config.yaml
hop_length: 640
win_length: 400
num_classes: 2
qk_norm: true
drop_path: 0.05
widths: [64, 128, 256]
residual_init: "none"
beta2: 0.999
magnitude_pruning: 0.5
weight_decay: 0.3
Rows from block 6 of a small sound classifier, named by matrix and row number. Rows with one number belong to one neuron. Each number is 500 + 50 x the weight over its row's rms, rounded and kept within 0 to 999. All counts start at 0. Numbers have three digits each. After the name is the row's rms in percent of the matrix's.
After each neuron's rows are labels from the 100 clips, of 14848, where the neuron reaches its highest value: "responds to" is what is common among them. Only what is clearly more common there than usual is listed. The data: read English sentences (LibriTTS-R).
# fc1: MLP up (model.blocks.6.mlp.fc1.weight, 768x256), inputs 128-255
# fc2: MLP down (model.blocks.6.mlp.fc2.weight, 256x768, transposed), outputs 128-255

fc1.444 089:535500500625500500524444500511582502542572500500425535440522547500497500461491525500500515500477437412565500500500558500497500456500452500553500525410553500500517506425571500500518334500500604500500500500500568500513484500500553500451454500500539582500467468500500456500500461562578405509423500503495566500461500580500500593543500548555576500511564392466500475532500500500621462597500
fc2.444 087:586430389463487635540517585599500465480400386500436500500557500493500500500500500500566386596500500431500500567569437500500462500500500500500467500499497500500500480574463500401516631513500446474594500536555437500466515544575502500500500444483459397594500561480500500689500543500338581500557500500500459500496573500530515500500506475500448500513500623500465500442500500500387500514535
responds to: voice: female

fc1.442 034:421500500500552513500500514500500500500604500500500500500500428500500544500500500500500500377574375500476460386500500500500500588500500294500652500500500500574500500500500500500500358500500500500500500500608453500500652500424557500500500500500500500499500502500500500535500542548500500473500500500500500500492500594500500500500543500500500500500500453500526625500500500500553500500500
fc2.442 032:500500500433500408523500500400508500500500500500500500500452500500500608500500434500500500509500532500649500500500500500500500500433500500500500500581500500500500500500500500500500500496500500500500500444500500500432500500500500500500556500521500365500500500500533500679400500500500558500723500500500500500500500415591500500500500500500500500457500500500500432465500500519395637289500
responds to: voice: male

fc1.639 015:500500259500500449500500500627500500500500500500295500500500500500500500548639500483689500500538500500500500704500474500500500500507435500500443500500500500500500544500500500500500500500500486500500500500500500500500388500666500500500500500500500500548500500500500500500500500500439506429539397500500500500495500506500500500500500500500500500500500589500500485500500500379478500500500
fc2.639 017:469500500500500469540384500500500500500500500500500601500500500500562510500158500500500678500500507500371500500500500500500500547500500500500500500530634500500500500500649500500578500452611581500664500500500500602500500500500500500500500584500500500500500500500443500500500500500500382500463500500396500500500500500500500500729500500500500500500500500500500597500717500500500500500400
responds to: voice: female

fc1.766 180:525582500549500500500500548500561508451472500442555553428500410531500516517500488582434500504453500505522453579416500535437500569556500590478500419500538597417464483500500468500521483570425539539515524471415566512425500545501567464469459500492450500497500578500580436546516401500546522500509500557458500477526500433457484546454577451598500555597571521426500507500493418504500447540500
fc2.766 168:437583528576415506458487541462530525537416528500454500541501422500500472500570519632495405495500500465522534596451471500472466509489500619611375553535500593500497457475584500468522500472449519449500462500500500401489500462500500490500492434500565518500418498592500518502578435500522508450538547542500484447504500449500471560505500500566486500491576482555500475500433462489500478500451
responds to: voice: female

fc1.338 075:413528500500448484625399287500514500500755500500500500500429509500500500527500500500500657500500501500500500500536500500500500500500500391500500500500500500500578500500500500500500500500525500717563500500500500474475553500500500500500606500500500500387657500500402500375500500500500505511490500469500500500430572600516500500440519500463485513500474496410500500500528500500500313498500
fc2.338 081:500500500500500500500500544533500608527434500500500500500500500500500500587500500500500476673500614500478500500500337575499500536500455500500525605551498439444500572500500500500564638421500429353500395510429550539500500500500500500487500500500464375594433539500500500500500500500405500500500500478500500500500500436543500548500476484572500500500500500579473441487500481500500608404496
responds to: voice: male

fc1.427 146:500500433425508500463581518525440506478500619615500419539515538468471493500548545421511364500493536500500498500574466468500500500492492500513500564601417430569500514515454547517550500483500500474500500500573435495500474466500380577527548555500500543490500500500500534431462537500500454470500464544502405465549430549526461471536428536418539442399410500512479462565500563500500572503478
fc2.427 142:511572474500534416465406500535608570499436579500500500500559444431500449409538585500524500592527490441481500595500498471518500592468500556520500447500500552500439458495529484545489496407376491455500431449500536500515500413500512461500463497500491469447460435563500517528587466523530420387547567500548547462482501500500459500500404490500463510538521500470446458505414404573576500471390
responds to: voice: female

fc1.413 120:466568430500500414580524395500615500457508543528500478521551437452500500431500569555500582448481500500553500558500486449498573485500535581554449500402482587500521432534500503594552500543433500529500460500568484468496500482586462522550473425568471500389500500625575500420500500500500419495500424571500473501446443491443485516579456500500493453500500500467500437500500524500500500588464
fc2.413 135:500515607500461555515500446500545583462500500500509609454516445532533500500491494500496500576468463500536500538514532476502347490500386548481485384536500577500500471541500500366513484501480487537665500554526502510474389500569582500500500500620487450390503510500449478458500429448588452463450495533491524420500515500428573500457558456484524500594525539459369486500500500479529500546528
responds to: the word "is"

fc1.166 017:500500471500500500500500500451500500500500500500500500546500500325500500375500461500500500500500500500500500500500500500500413500500500500500500500500500500500500500500559658500500500500500321500500500358500495355599405500500440500500483500592500500500395500500500500457500576500628416500500500590500500500500500490500500500847378500464490371500500500500500500500500500501500500526574
fc2.166 022:500500382500500500500500500496500349500500500500500500557460569385500500500500500500522251560589500598500500500482500500500355500500500523500500484500500493500460500563528500500500719544500420500379422500500500500500500500500500500500500500448596538496500500500500500500543505611395535500500379500500500475500500500554270500500500508500500500365500500581500500500500500500528500571500
responds to: voice: male

fc1.336 079:450539414569416472611500500472526449500494500500427485500518475476500458463571500615500500481500442388530540558480500500454510500552543576570366497456500566485500403475505453500589500566463557555557500500500512438443500500506480525506500418424500500490505546542500479500554462565439500500576426572500449527425517479500500537515500500524466500530558500485420466471500500500549429541399
fc2.336 099:550500657515567639500438444548539613489554500500502580461500466503500500495446527475472500539504500500401456498500557481550352493504500434491596500500575500505500500556470507500500410448489500500544505559500500505500480543455500521514500569549460586397492500500437500433598511513637457438396593510500571402500475550422531479500519514500547477551481543487475500520500420610512500466505
responds to: voice: female

fc1.467 028:500573584500500500391500586487500500500500618500500500500500500704500500500637480500500529500500530500500500603649394500547500500500500470500500596500500500500500517500669500500451500500500500430500385500500416500500500500500500500500500500545500500500500500594558500500468500500567517500500500500590500583500500500461500500500500500500500500500500500500500500500575344460360500454500
fc2.467 030:575500500500548502684441500500500500500500500512500500405500433500500500500500500500500500454488500511500500500500500500500540500500580500500500500500500500500587500453500500500500500500500500500400500500500500500456500500500500567500358548500500495500500500566500500604500500512391571500500478500500500500508500500500500500500556548500408500598495550340500500500431500500500500500500
responds to: voice: female

fc1.592 175:438564484439475432500530494363500482500530578550590479500448493568446531507500481464389535384448500550554525495533511478439581466466554558500500506442484500550468547439563577636535386576562539538413546500531489500518500485495464527559525500500541586427537500569556515464405501500524500598500395575463500480530416470500403517604500541500517428494483446460602412604500555500500546546528
fc2.592 173:522509575550501514477500561590500500576529453436446504571483466432500507478500524592572500553577500434474523505500500493564441520500381430580462500500500521500501426530542440407422581431466504455500432488500500447538563555500500432500520500500500496500500483500434539558592536500459565430512634410552475533470540498488553461437489524510424509532530540596500607361459500492500376500500
responds to: voice: female

fc1.650 013:500500500500500500500660723500500500500500500646467500466500500500500588500500629536501500422500461500428418500500500500372520348500500500500500500500500500526363572500500500413383500477500616414500500489500500500500500500500500500500500500587500500500500486500500613500500500500500500500500500500500500409602500500500500500500500500500500500500384500500500500500500500500500500500500
fc2.650 014:500500500537500500500500500500494500472500500420499500500500506500429500500500500500479321500500500500500500561481500500500500500500500473500500500593500500487500500500500452500500500420522500500500500500500506501500500500428500500500652500500500697524435500500500500500500500500500619540739401500575500500500500500640475500500500500500500500500500500500500500500500500500484500500480
responds to: voice: male

fc1.699 158:384608481487409416591515499422487508418570479500615500451546435534536546515500466565393600510411557489585500500507450500368500471565500580496417491500500500509514428530482535500624502579500496505531499500505485500375500557500470551533500431490439423504579627523496440500500439431447551560595500621388447500525450459557496508557526500498500475526516538391500483506496481486500500510490
fc2.699 157:344500526500405469573502445447475500435563450493572512424536500540560558527494464513406535540398556498576430478467500528373474464553500585463468491538506500458553500542461500468642485544492477528579541536452500533362425513500495555500612451500439500500550594505448429486500371500500525505631479648422467500557508500534528549500553500541533510526500500450459441556465469486500537435505
responds to: voice: female

fc1.695 021:500500349500448500500412577500500500500500500500500500500500500500500500500472500402500500500500500570610500660500500500500500500500500500466500500500500454500500500500522500500500500500500500500500500500500500500479500147500500500500500500500500500500500500500500500500500500500500500457709500500500500500484500500641500500500500500500500479500500500500500500500500500454522681551500
fc2.695 025:547500461500502605373500500500613500500500500500500472487500500500500500363500500500500223486500500500500500500500606500542454463500500500500500480731473564500500500500532483500500500500500500504500500364597500500500500500500500500500737500500500500413500500500500500412500500500473510500500416500500536500500500599421500500500600444500500500500500500578609500500521500500500500500500
responds to: voice: female

fc1.392 148:590460545576539525432575450593541504619531561539388439572500600500500501517472505474579511465515406497546500500484500500554451441401551419514500500476466478489500527518500500573434535396479500500538414500500500516578497492500494500500443569607522500500500422445500521423500537471539429500410532427500469539442540534490509500500491500491559500403500500603500500515531565500500500458422
fc2.392 126:500500457500546434506577529500476514529462500560495382601500465499500487429616462551500441590587502412500500495501500500500500526477500483569508500568366500500404500551487468500500575510500398400479431407500500447555547510495500508500529500278465381500500465500510575561500500500466500549655523500544384429500559559503450500500416500500452537500567500568585500500538575500457500517531
responds to: voice: male

fc1.488 224:510462492475527608435559577500491380478429495556496452454502487545524572544500519441579410528574437530495500526442454579465380436466544487413535379656442500439500466517440477469488581500459450582466538450460552568452464537500473518517631572473425500539500519500459516585538424517411566499541500500559453448582577427463454483399573440550490566414467561500500447514509500468456553417457
fc2.488 262:442446528463443539548504450505401589456566500500520530500494556470541500545473429464410470528398587531518500442520443500472426449530531500471500592541500404518538564596405560459588522500593433441599512599500473500436427521510487555562500486511500445478574577485451488432440534461511480552500455582413469500527500541533561494556500517480568468486464565500462472553533529494457543482558
responds to: voice: male

fc1.251 052:500559345520500513583500500500544467515405487568420424500489451387500467443628558580500420500560492358463465601486431500512554500545496545551500503576428568493486433500523415500586500561445584487571500465500518469467500500500449500458520407500500500537500565541596500500500470640500490496500500547539500500476484500533500500521500490514516500450520456470430500500500500544550474617500
fc2.251 063:576500639500541500500500469500528539472612500500505573458444438500500483512267500462509540500482500636433453500500528500500404467538500475468555427341578500500509663539500500472500429475465539492500500581500500521500500550500530526500315539660500603476500515471431479487634500443596500465383554516473525500518480500460542500500500534510544464429491512454454500495500433560520455500460
responds to: voice: female