config.toml
train_examples = 15625
norm_position = "pre"
patch_size = [4, 4]
widths = [64, 128, 256]
steps = 9100
weight_decay = 0.3
Rows from block 4 of a small sound classifier, named by matrix and row number. Rows with one number belong to one neuron. Each number is 128 + 32 x the weight over its row's rms, rounded and kept within 0 to 255. All counts start at 0. Numbers have three digits each.
After each neuron's rows are labels from the 100 clips, of 14848, where the neuron reaches its highest value: "responds to" is what is common among them. Only what is clearly more common there than usual is listed. The data: read English sentences (LibriTTS-R).
# fc1: MLP up (model.blocks.4.mlp.fc1.weight, 384x128), inputs 0-127
# fc2: MLP down (model.blocks.4.mlp.fc2.weight, 128x384, transposed), outputs 0-127

fc1.77:098128190092183104122156151162207113155157128128128086105080116128097090128184086128139089084183097107098128108128175128096114115151199183155093172128128112145128149128095087155113128088163166129147166116164128085128174150128128148085165128181180079119128123088104078093128112128105128166042134152092128039106085178111161163204128147123128133128117128111128159128128128165172144137166
fc2.77:128128122121124112144173223128142116154153128138129088132128128139097132102125064093128116093200093128169163128083125058139118113128141191128128189109047134128128099084067152128128125057128131121128097115138127128095181123128166112110159125163128128128188128122164128125143122128135090155107102128143128128128128128138128128128128116076255108142068176101139092128133120113118117180151
responds to: voice: male

fc1.123:128090105065081161164148171169115109114100108128084077106128145060137128128169064171135113090106087143182185137128160076139077061134131107167103201046145126128146120125142090072199122124149139095128118126139157155139107141128168100091130124166128189109067116162136107158128105063151142168117152142133128118135128160156189131117145093129122107185116071169171091168098126119128108122142
fc2.123:156064057164058151162163093104104170133115159128077138085172160063170140205119121179128128128128126137200128127167129084127144108128071156138136145128152093128110128144128111105142128220128153129128136128128144183098102127102129128092098110141106178128128119195161128141128121128123129090178088102132127167137128146159102082084149128153133141190060052147162047108119132083128097121128
responds to: voice: female

fc1.374:093081159128128128112128128149208128159200097128128218255133047128076128195105128128111103102128128144128128128148214128152128128120154128128128128128049128128038128146102128128128066128128128061128128128128128128128189128128128136128128076128128128159158128128131128137181128128169128128096130045128128053128128128128128128176128128128158128120115125108128128128128121168128128128202
fc2.374:128194133128128166135099070111114202128128128025164128128101138201134128105114128117128128128113196128152064128115128128128128113148080128062128216128167085136088103128116143128098128255138128128101066128128128056161125128128128095128118185109105136153145128123119128128116128162128102142128128105147150059128128079084128157154091128166167128128128080190152162128128146108128128154128
responds to: voice: male

fc1.234:072171075138128089145128128069128128111069128128158128128128139147128154080123103064128092113128128128117128128088113149128184128128095128156128050110187146128195128167108193135084079128128149183153128112128128091128131128128128102164153128168128134158128128090128109128109174128039128128128112149175128115100145000128175134173128128094215067119083175162128128132128128083151128153128
fc2.234:123099128177136128128128128128128128159128128128128128079130128128108089128128127148128128131128105146095128147122128079128128160128086128128112196203103128086064128107128080128128107255143200128128128123161128128128225135128128128105091128128128098119128173085128128103128087215104091128128120128107134128083121202128076110128128128128128128183040106084128124051128045170128128170128
responds to: voice: female

fc1.248:119128128046127128112203128139162090091128050168128153128128036128104128128158128218128093128128128169128128126128166128128090128136128080128128255128128111128091128128128128110128128128128128128158060154128104128121194147129128137120128149128128111156181163139113128128153128138161128128128128128128128098142155128128128165175128128128128075128087103119145128128128128128128103133161
fc2.248:128187128128128128189128128064128128140128059128128178128155128174128117109170128128128138128134128128128111128077113128122128128128101128128128165117173128128093128128205163128094202128159128128104173128159128128128199128128191116128192128128128128144090102018128089128128128128139086128128209016128171128073128059040128171128128166122128120128149128128101153128112128206095124128128
responds to: voice: male

fc1.193:148128105128128149133054100128082104152067158118159139081128175128144128128120124103152147128049128107128128128128094149098084125142108052128102128096235135160179117128178179083128128084096093128128148114128200128128100171158123132138128168069121128067124112128124141128071149128150163128144112128151167177116127084128130138120119104139041089168158046181114143149133155138064138097083
fc2.193:095126128120154114056176226107176128094145098162077128168128128189087120084150099084122117129113128138128127157096128156160190128147128156120125109179127128149154215065101128128083148014142149166175093100115166113061132123125091172106128128133176119148128128128137096128165108150095155151075128181128118123111141123129131177128103155082104121121084180073097122128156087120131110146147
responds to: voice: male

fc1.53:182122128128133134128128172165140128196140128145121070199137150135171142128110169128094171128081111167177131098128071161128128183128128181121181084188060186109128139088125041128128140128109151169128188128077128150074071128128123126118125149128128128142128138137095177169122079085175128070171128120107113163083097194157085128090140114098143128128153170128128053129138103112154161098128
fc2.53:128083128107129128101136216128128116145086155151140064144109144116157135095098128174129129111128128159128087128128121092128154143121128143128070193128073148140099141128034128087141081128113128090128137100131078106184094137144128152124137145118128132146150128158060189116123125124148219150158104186128128089131128252172128128128133083123218069128128179128129099128111128104182142150128
responds to: voice: male

fc1.299:167084110112103180128112128177105128148165092135106126120130166075128128191163117191128118119128091134177186132123139071117060101141114134166106231070078102128128103097119119069184123128098132093121123113147128174116134167146142109059128108137105175054144114183133120151128077084182142151128086085128146149145107197127133129094151105128135110193120078128179079137128128138091128114114
fc2.299:180064091148064177145133084118128163186137128118114142128158168073175112203101139165135128114138134128194128104175112082113104128117093143103135175147107100128079128104128116108128116217101156118109173133121085164109147159136134116094115128128122143128172137185128149133146098156177109075157057096103144150128108164123083100110128123173128147182084023157166071095148128116118128095112
responds to: voice: female

fc1.369:153077114135104128148128128128086128128062145081128156048171170093149119196148144128113149133128128128115148104128125073110096125142128148128128196076128157115089050128137103128169106142128149061061149107128165168128155139147157087111147105082087177057128111128149147185128084128178126128161097089128132163100128182088128131128128088206076128180153068132201126141128156157128153112100
fc2.369:142090117150093132166128026119121177128094237071128126057137165100135128199128132162141135087134128109128088128193128122125148128120085128128128133162216090129086128128128127135098100173128183126097206141106099139177132128100126126102130125090128128128126135176118110128137128183095099117180128104128117128128105148128093136128128155230128149190126058151159107079128163124128112128128
responds to: voice: female

fc1.379:166128125112080208123128130111128128128128129177128128106167128102181198128053128128128147128074120128128128128128128118113095128128133106128066148168150080179128182216128080134188101100128077079128130128128128159132099123128128128081103128128128184090128128159092128128121094150128191128128129196062128128128128128128128128128128107128070128206128014195198128096128106145129128085108
fc2.379:132128105128128097109059079128128110128128157136128128050177128099128148115128121128099124125162128117093143146128128149128128146128128128128128128128128128108097068159128128128128127255128128128106195128173250128102175128122122128128149128128128128108128100147097128128128128128126107129128050110128116218128128128128128109090176128101128120163103012040128087100128128154132115167128
responds to: voice: female

fc1.159:167074140135128188128125189190167122128189096188099128206120150100128128128124126154128124128094119150200152128184102089128128128128151137136118170128030100128124188044115112089134116127128116128168128104128122128071128154163128169073106128163149128087128128195128133097142072105199169128106096128128146118152106222147089128123124128103133128114114117128128053087128077128117138107106
fc2.159:131128142104128128080128128195158128187135156103124095141128128131113128122128113141113119077126079132132138128143119128116128144137158215148123172152031162116092125069016077128128108112130169128120216071128128123156128157145143167128176128130128128128123128136065151128139085128159119125124067136081128139091128215128116159136128109160236112136097153094130088095162128182154162130128
responds to: voice: female

fc1.265:099242128128128078128194128128128128128128121128177092128128128128114128128128063000128125128169128128137128128128128128128128128128128157183190042128080128106177102128128128128128128128139157128128126091116196128128128128128124116116161091128128063128128128115204100128143179128106138128128128064128091128172163128115128128128128130128210128000119151128128128128137130128128128128134
fc2.265:131128128128128082128021128128128128141128215158128128128128128098128169128128148128085128128224085096047189124128128170134158167128141150229128036128128128137128106204128100128128137128128128128113175128128128128128128128123072128179134128128128093074128103124130128108128128061128128128128009128175128205115128128120128113128128128146114151146202128128091142087128128128128128128128
responds to: voice: female

fc1.300:128150128128118128128128121128128192128128129128085127255128128134128150128154175066128136128128106165177128132031128206161128128128128096110198104142133128128112128103119128128128176130139098098080149128128116156073128128083128123128128128044128128180192128128128152176128120105128073128169230128106128128128164094120114185069128128128096128048128128128128172190128128128128128162128
fc2.300:128208128128152136196158180115128101128125115128128143128128118142128162128172079128146086128104137128110128128206146132112128128054073157121088128128109128120189128128198128159123088048128198128156090169128200108098156149128128116128128128128128175128062128128128128134124128128128128128128128128128128081128128065125128128128128217047070162108116128227124128128095141128218128089141
responds to: voice: female

fc1.365:128188065125160128127141189128128120128128128111128112059128128128098128000128128128128128128128128127102145128128128128134154128146102128151128006128206128128128128212128144125185089128155128162128128130128128128182128119128128092140128128169128128158128128128128127161074183081079128128122150128128128118128191011128213161134128128128128128128128136176128144197128111073128128128128
fc2.365:128119128128076174150128117105099237106128114133114128196145154128128128128128128131128128123059128155227128128128128132095128097160128144128128097100118128194196128091250105088128135128116128132128080128096143128128010128137142128128118128128107170128174128167128128128128123128127131128128191132130128128131128093151128128128186101128128128083158128182128095128128226128117167058101
responds to: voice: female

fc1.359:121128124244121128110128100129153128175078128128128040128128128128128128088128128128128128128090128128128201128128064184128128128121128234112128128187128204118175128112128128128128128128128128197128128128061128128128028128134128141128167147128172128128097128128128131128110128124128108126193036151156065148128128128166106128128128141156128128128128128113074026128128128093182144128128
fc2.359:155128128128128128128128050128128143128145143128125170128128122125049145168129185128128128128164128128128103128098128125104096128128104132128190095156164128163128128128160128182128130255141138128128145107128128109128188128128076128168111128128112128136120068054165101128105128128128032128086133113128152128128128061083068128125128115221080128102162053073115152128128128163082137128128
responds to: voice: male

fc1.66:181085094184128169091128131107136128141128128194128165128128175128149173141101158128148128188121128056181128109170103123133128178139122116145128098168159128160180175128151138085124081083077128153168128132128189120072097151158068177133084149128128128050171128171154128076121128104168160092128128143198136146128114126128067142111101167128071128128128108108073103080137128069074126093082
fc2.66:165107110093128141128137165113116078128099128194128128037128128128156161077116128142121163157128045128128196088138109167128083128104157168128142128128167195128199140128146128128163128128112115138128128149109234128065128126155147139199144128197123127088128128086127145133111136128123128088128128198167128188057128074158128064098099118059128128128078150108128128162129133149128116100101
responds to: voice: female

fc1.80:128128128128128128128128128113128128128128128128128128128128128086128128128128148128128128128156138081020128044128128104128128128128128095128128128128128128115128061128252128128128128128032139128072128128128190168128206073191123125128128096177128128128212192128148127128124128128128140128128000128128108128106128128128085128128130128128128128163128128128219128128128128128172128128128
fc2.80:128128128128128088128128128070128069106128128190073049128128128128128124128228169128177171146128128115128147101127128128125128128088145194128128049128130137128128128179128163128128128030128225128128168128128186128128128176128128128128127128128128128141128155128128035128128128128005128128081203128128128122128128128139128128178128128062092109128128167128128128115128149067128096128106
responds to: voice: male

fc1.19:128128165128128128128069128095128128128092128128128104086128128151128194124128128128128128128128128062128128098128128128151173212128112128128168128190128163128099128174128021128128077135108128128102204131128128122089103128128128128073128099128128128128121137128128128128128128204107080128162042121128060128128095255166128128130127128128128128109128128128108038034128108128200114128122
fc2.19:128133128131143128128128201200128128128128128128128099128128136140128128128098128138122128152061128069128128128128159128124129128128107128137006128125211128084156128128128128069191123121128050090175128128128128128128128141128160128128128128128121128141128213128128095128128128190128128182128128202129130120184128208176183128128128173109122128188128207128114124128016066128128128104128
responds to: voice: male

fc1.151:082188128128088053157128128128128175134128138074128081161121111128118106149128083127113119066163128128128050112078128128128190102127128146128135104128052092128056089068128126163128128159179165109082125109128059146147168128099192086128179106128128128128130128112126128128152150174080083128151128087078099128128128148128157125128163128128215120070128160128188128140120161171189124159185
fc2.151:088212156192128135128128128099128200121128131055128128185108128128128112128127128128128090084128199128128057152128114152103174124131060086069128128193103071128128128075195122122128096128120161128128128099121128095185107128123128128046119128072128147165128128128128104143128128128111128163173168066082152065140128131113128146128128190128118103094165128244143125128156128109144128128134
responds to: voice: female

fc1.119:128128118140128081128055093128063080101108181128148212100161134128128128128137092128128154128133128128080128128128128128128128128128097047220128128128128217128092076128128128132142197169128128081089126120128128115052159128124130086131128127088047208163128068133128130217091148111156128129168157095128155179177122123128151128065145134128128126128148128077128132128128128186128128128123
fc2.119:128128140128101128128114255128128087128161054178128126249128123134128124086128128102147128163128128128167125128118128061128128140128121078128100127128102128121171132128182128128145096040128082118146083128128195128064123128177125092066128141128128144130128128083179144142128114078128128154078151130163128150139128117128128128128128128037135098095128064192098128172141099100091128128128
responds to: voice: male

fc1.24:125218128128122093141064062128111139143128128128192083089128215128159198045128128039128166128128128128128128128128069128128128128128128155128178008128128177107176128167128128147099086128128128128098128111062215128116041128128128123125128128153128164089128128128128146128102128128128128128185053128128128161080109128128128128079128128128128179128143128128128128128128129128128136107099
fc2.24:128128128125128128088155229185126128128096193128120128128105153087128152141095067121128120128134128128128163128128128124128189128128128164142074107157111128128128172076075128064128128104112085128128128128121127128059067128128090128117103125132137147128168128128128149128128128128099187128172076227182093117167128210206128114090149124098206128129102211094128084121128106073170128137151
responds to: voice: male

fc1.14:088128128128128128107128160128090128050128104128128030228128128128128128076128128128128063128070128176128104128128128128152128128128119128128128109128108128128227111128076163115128134128128128202197128128128120060218071152128128128176128159128128128149128128128128128128128132128128141128086128128163128087128159083128202128128155128128128128070175255126128128128128128128128128171152
fc2.14:128003140128079128134128201128128128128093198083181124176128138128187135097044106132131128128128128164128110128145128095114192123097138082128128126128130128128058128101128128128128065128109063128128128128131128128147128128128128128128128128172128165128128160211128128111128128128159128128205128128084128108128113212128127128128108128128249139093128057192128128128128128128128185119123
responds to: voice: female

fc1.274:115128112128111109098113128128108128091145128128128128128151106111120175059106143128096150128042174167128060144128128128147128111132128051105130038131109128177132128152128128128191152049144058104128128163099101157140128082116095128128144128071128128194128127128082191128106128099161179128128172128095140155156209081116128174108133080128064128128233091152153130182128128127128128128140
fc2.274:096128130128128106134146128118113056128081111128128136066128124155128118117172135128128128145141129128088149123128128113128112128102128046153146109083216177114128129128182143128159128000128166103141128128128231128140192128128127119128128128112128128129128153128128087137128128128128136128098157126128131128114128091055156167162098145128026148128137128128128176128128119128128120128128
responds to: voice: female

fc1.120:082217128128117062163194128133128147102128151071138074139128118128111128128158073060106122084155128128128083124128152128128188120131129161128162128121064128093116093093128112163067110160183190128090146091128091128175161119128185081100178097143105119128116113077151113152157128143068076133134128085128103105127128128134146128128152128128209128031100172145128128128128156149189126156174
fc2.120:087174128182095132168128128086128193088163099064128128194121128173138096128126138118163128128058217176140036164128132144118190128114085075050128177179126084148108128096128112127128124128128128128128072122128042128128109145097115128059110128075141128186134125149126101151128128128094147160137210092074128128176143128113128142128128177128083113128156128128164128128128128102146141128128
responds to: voice: female

fc1.71:128128128172128128128131128128128074128128139112166121128150214051142139155192128000128128187128149039140193128128128128128128128135165128218151062128128128128180117128210150128116128128121146128128175094120196128152123128128105128109128128100128119128101128116159068128124128128140110128115127080185128128128128112128124126128128128188097128055185128132128150100128128092104166099083
fc2.71:128183174128120128161050115120113199128128128099178151235135154128158128159115128128144128128128201107130107137128102153128096128128128086070128128128138128134091128128255128148120176059128128126128128106143115102106117141128128085021128128071135128128128104136173109128128128128142128158113104073128128128128128128063128133128128128139128126093187082233128173128136128128128128106105
responds to: voice: male

fc1.154:174118128152072144128113128159128128128128128123162128128128178079128073208128134128128128128128174094147137128168128091128104128128128093115086172150110094135038128089213163114132138143081128128128157128116158155060128119128128133046128119098144128106198128185134128119128110168172107128128062085115108149201087201128066128107128128128128174128128021128128089065128110128128128087128
fc2.154:125068128128103116128128128145128070128128178128128128127128138141151091186074072088128128102178128128128126099128128023157210128080128155144065180128108128128041128065042128103108137128128162128189128128144046108128199110101132179073128128128128108135150128152128133128182110128128128128092091205128128111128102189090116128128128119128128160149138112136130107128128040145128112128128
responds to: voice: female

fc1.174:066128149161128128097100131087128128109128099128128128222128081128049128090128128128126128128123128140128072128032179128164142128128128128111164084119118128128196142128128128179128128155176091167128128128126128128148060126096100128176128128128128102225105128088140128162128128124128097136164128128126101061128134128128178128138128128128154128027216251128128128128128128107153147157128
fc2.174:155115128128073177108113128128078128162128128106188128128084157127128128120036128126170128128128128121128100128128094094128172128180128128128128225128140128128088128128128128023128151232092078069128102128128079128182128138128128128144069128128071160148128128200128128066128137128142128128178128241128128128128065158128113141128128128128128054126128142128116109122128069128128148130112
responds to: voice: female

fc1.102:159077087137140145095121114129109128157121128154119128076093188121128116163134128124198109157138116128157181150124106128087136128175111128161086137124202128183154136116125196048130121084080124166188113094170190128104127205123070169131106156119126137075128089188142094083086097093117188142138128148182137162154096128128128159128141152128086097185111086091128121107169099095072128109096
fc2.102:063200141180128079145153091086155184090182086101102138182138082154073128117141141128117094118128189139104083131131162162149174102128128139082163075152089062122122141143149134195099146146172128138120105151107086135127119105076128106083137094144128118178115126095160084142150142144067111141116134047085081097158157097122135137128141186119141162075121192121134129125123128106173109168179
responds to: voice: female

fc1.11:103128180128086128125128190128185144128189086123139128255128059128128095103128128128104108067128128147128128128167157128138128128113181119128101180128013128123038145128128128196162146140165110081110149179128128128104141100109147120113128128198150083209142153128128128119159132179128078141089128128128128089151129194111128142152123128082183163135128138128128128133128132128128128145172
fc2.11:114128117176128149184122035097118210144128207044160128106128144145166154152116183128129128128128128130151069128116109163128153137110061128123152128152128065088128094128163172128076085128118164128103167120128049128235109128123128104134128128065111128128138128128128130128124146128128128128176076054128152128116128128128118096187128128223128128128142108205128128128138161109127128132140
responds to: voice: female

fc1.91:159111120128094166128079087127098128140073155134128170012128156133128145169130128183139167148128128119128188128124111128113087127128088128137128221088245119128128117164170128065128128128091128128119128146128191151118161150128128128128128149105128156047134123159147122102121122128151154128138128123168157157109114130122111116128128128128069116234085031142128128128128138146067128108093
fc2.91:168061097128075182140128121128096128155049188081191158079128152129204128171053128181149149128128128155128084128065128067099137143115077079132103202111162128128068115128128165093154076117095118091137121128152128128221130150128130128128128128094087141133128128199088128111108128128147128128193138133128128114128106158146128098128128128181128128163158072198149128101128128116128151123106
responds to: voice: female

fc1.217:082128128128168128128198115128096128066128140079128128232128128124128128128128081128128151200166190128128128128128155128128255106128128142128128128128128128075128090128128128135080128149128128128092136061128145128101132085128128128128128128128128128128064065128133073128137128078123067128127215112128106121128100128128188128128128113128128131000128128087128128128121142128109155128137
fc2.217:128000128058128104127128128128128094062128193128118153072128133128173128136128128128128128137128128128120186128104186128128197128128128176128128127082082128076118120128076128053163128128141093121128105128128110128202128128132144169174148076128128128128128128218087155128128128109121167086159098173128093128176128128128183128128131069196181128128128210096128128122093128158128128169128
responds to: voice: female

fc1.140:185128058128128174133065103128086158155088166137128139068139160109128161135128128219153128128128081150167154128128085159128066106143075140140128191075206130128128128128128159056128092137085116142123128128139180160110128171157128128128100128128128128058108098169130128135084119101142128128173099128162178181099121128128122110072128128128128080217100077127145128155137160128058113091084
fc2.140:149128128128128144137107082154091128128053182128149161015128141107187156165128168199122149128128093128128146128130134093132105128091100128221128174128165128129128122208116128094139084037100128114141130146128128152230128137132130170142089099143110147051085128128100106114102166101112192126175103128155138147113103163128123080105125128182128116192128128102124128111128128142137118095102
responds to: voice: female

fc1.57:126081100145128128128128128128128128119120128066128128171145178128100128128128153042128154146128218101128072128062128128128210128148128128128131037128202118148156108128173183098128227124128108097128128112128128128128128128056107125128128196051094128128100128128128128128135128128128128101162128072128128135128128027094173128128128145168043144103189110128128145128112128098100128128122
fc2.57:128162118099128174194106128104128097136132032116128157130128128128128087119159124113128128128091157124128128149165128089128085128128158101141128140128166128140128113161249173128145128000128172128157102146128128128128159128128128128043125128128152128128118128128166063128138154128151115150086141113128128118122128128128169128128112128128128141137110055233148168128128124100128128128128
responds to: voice: female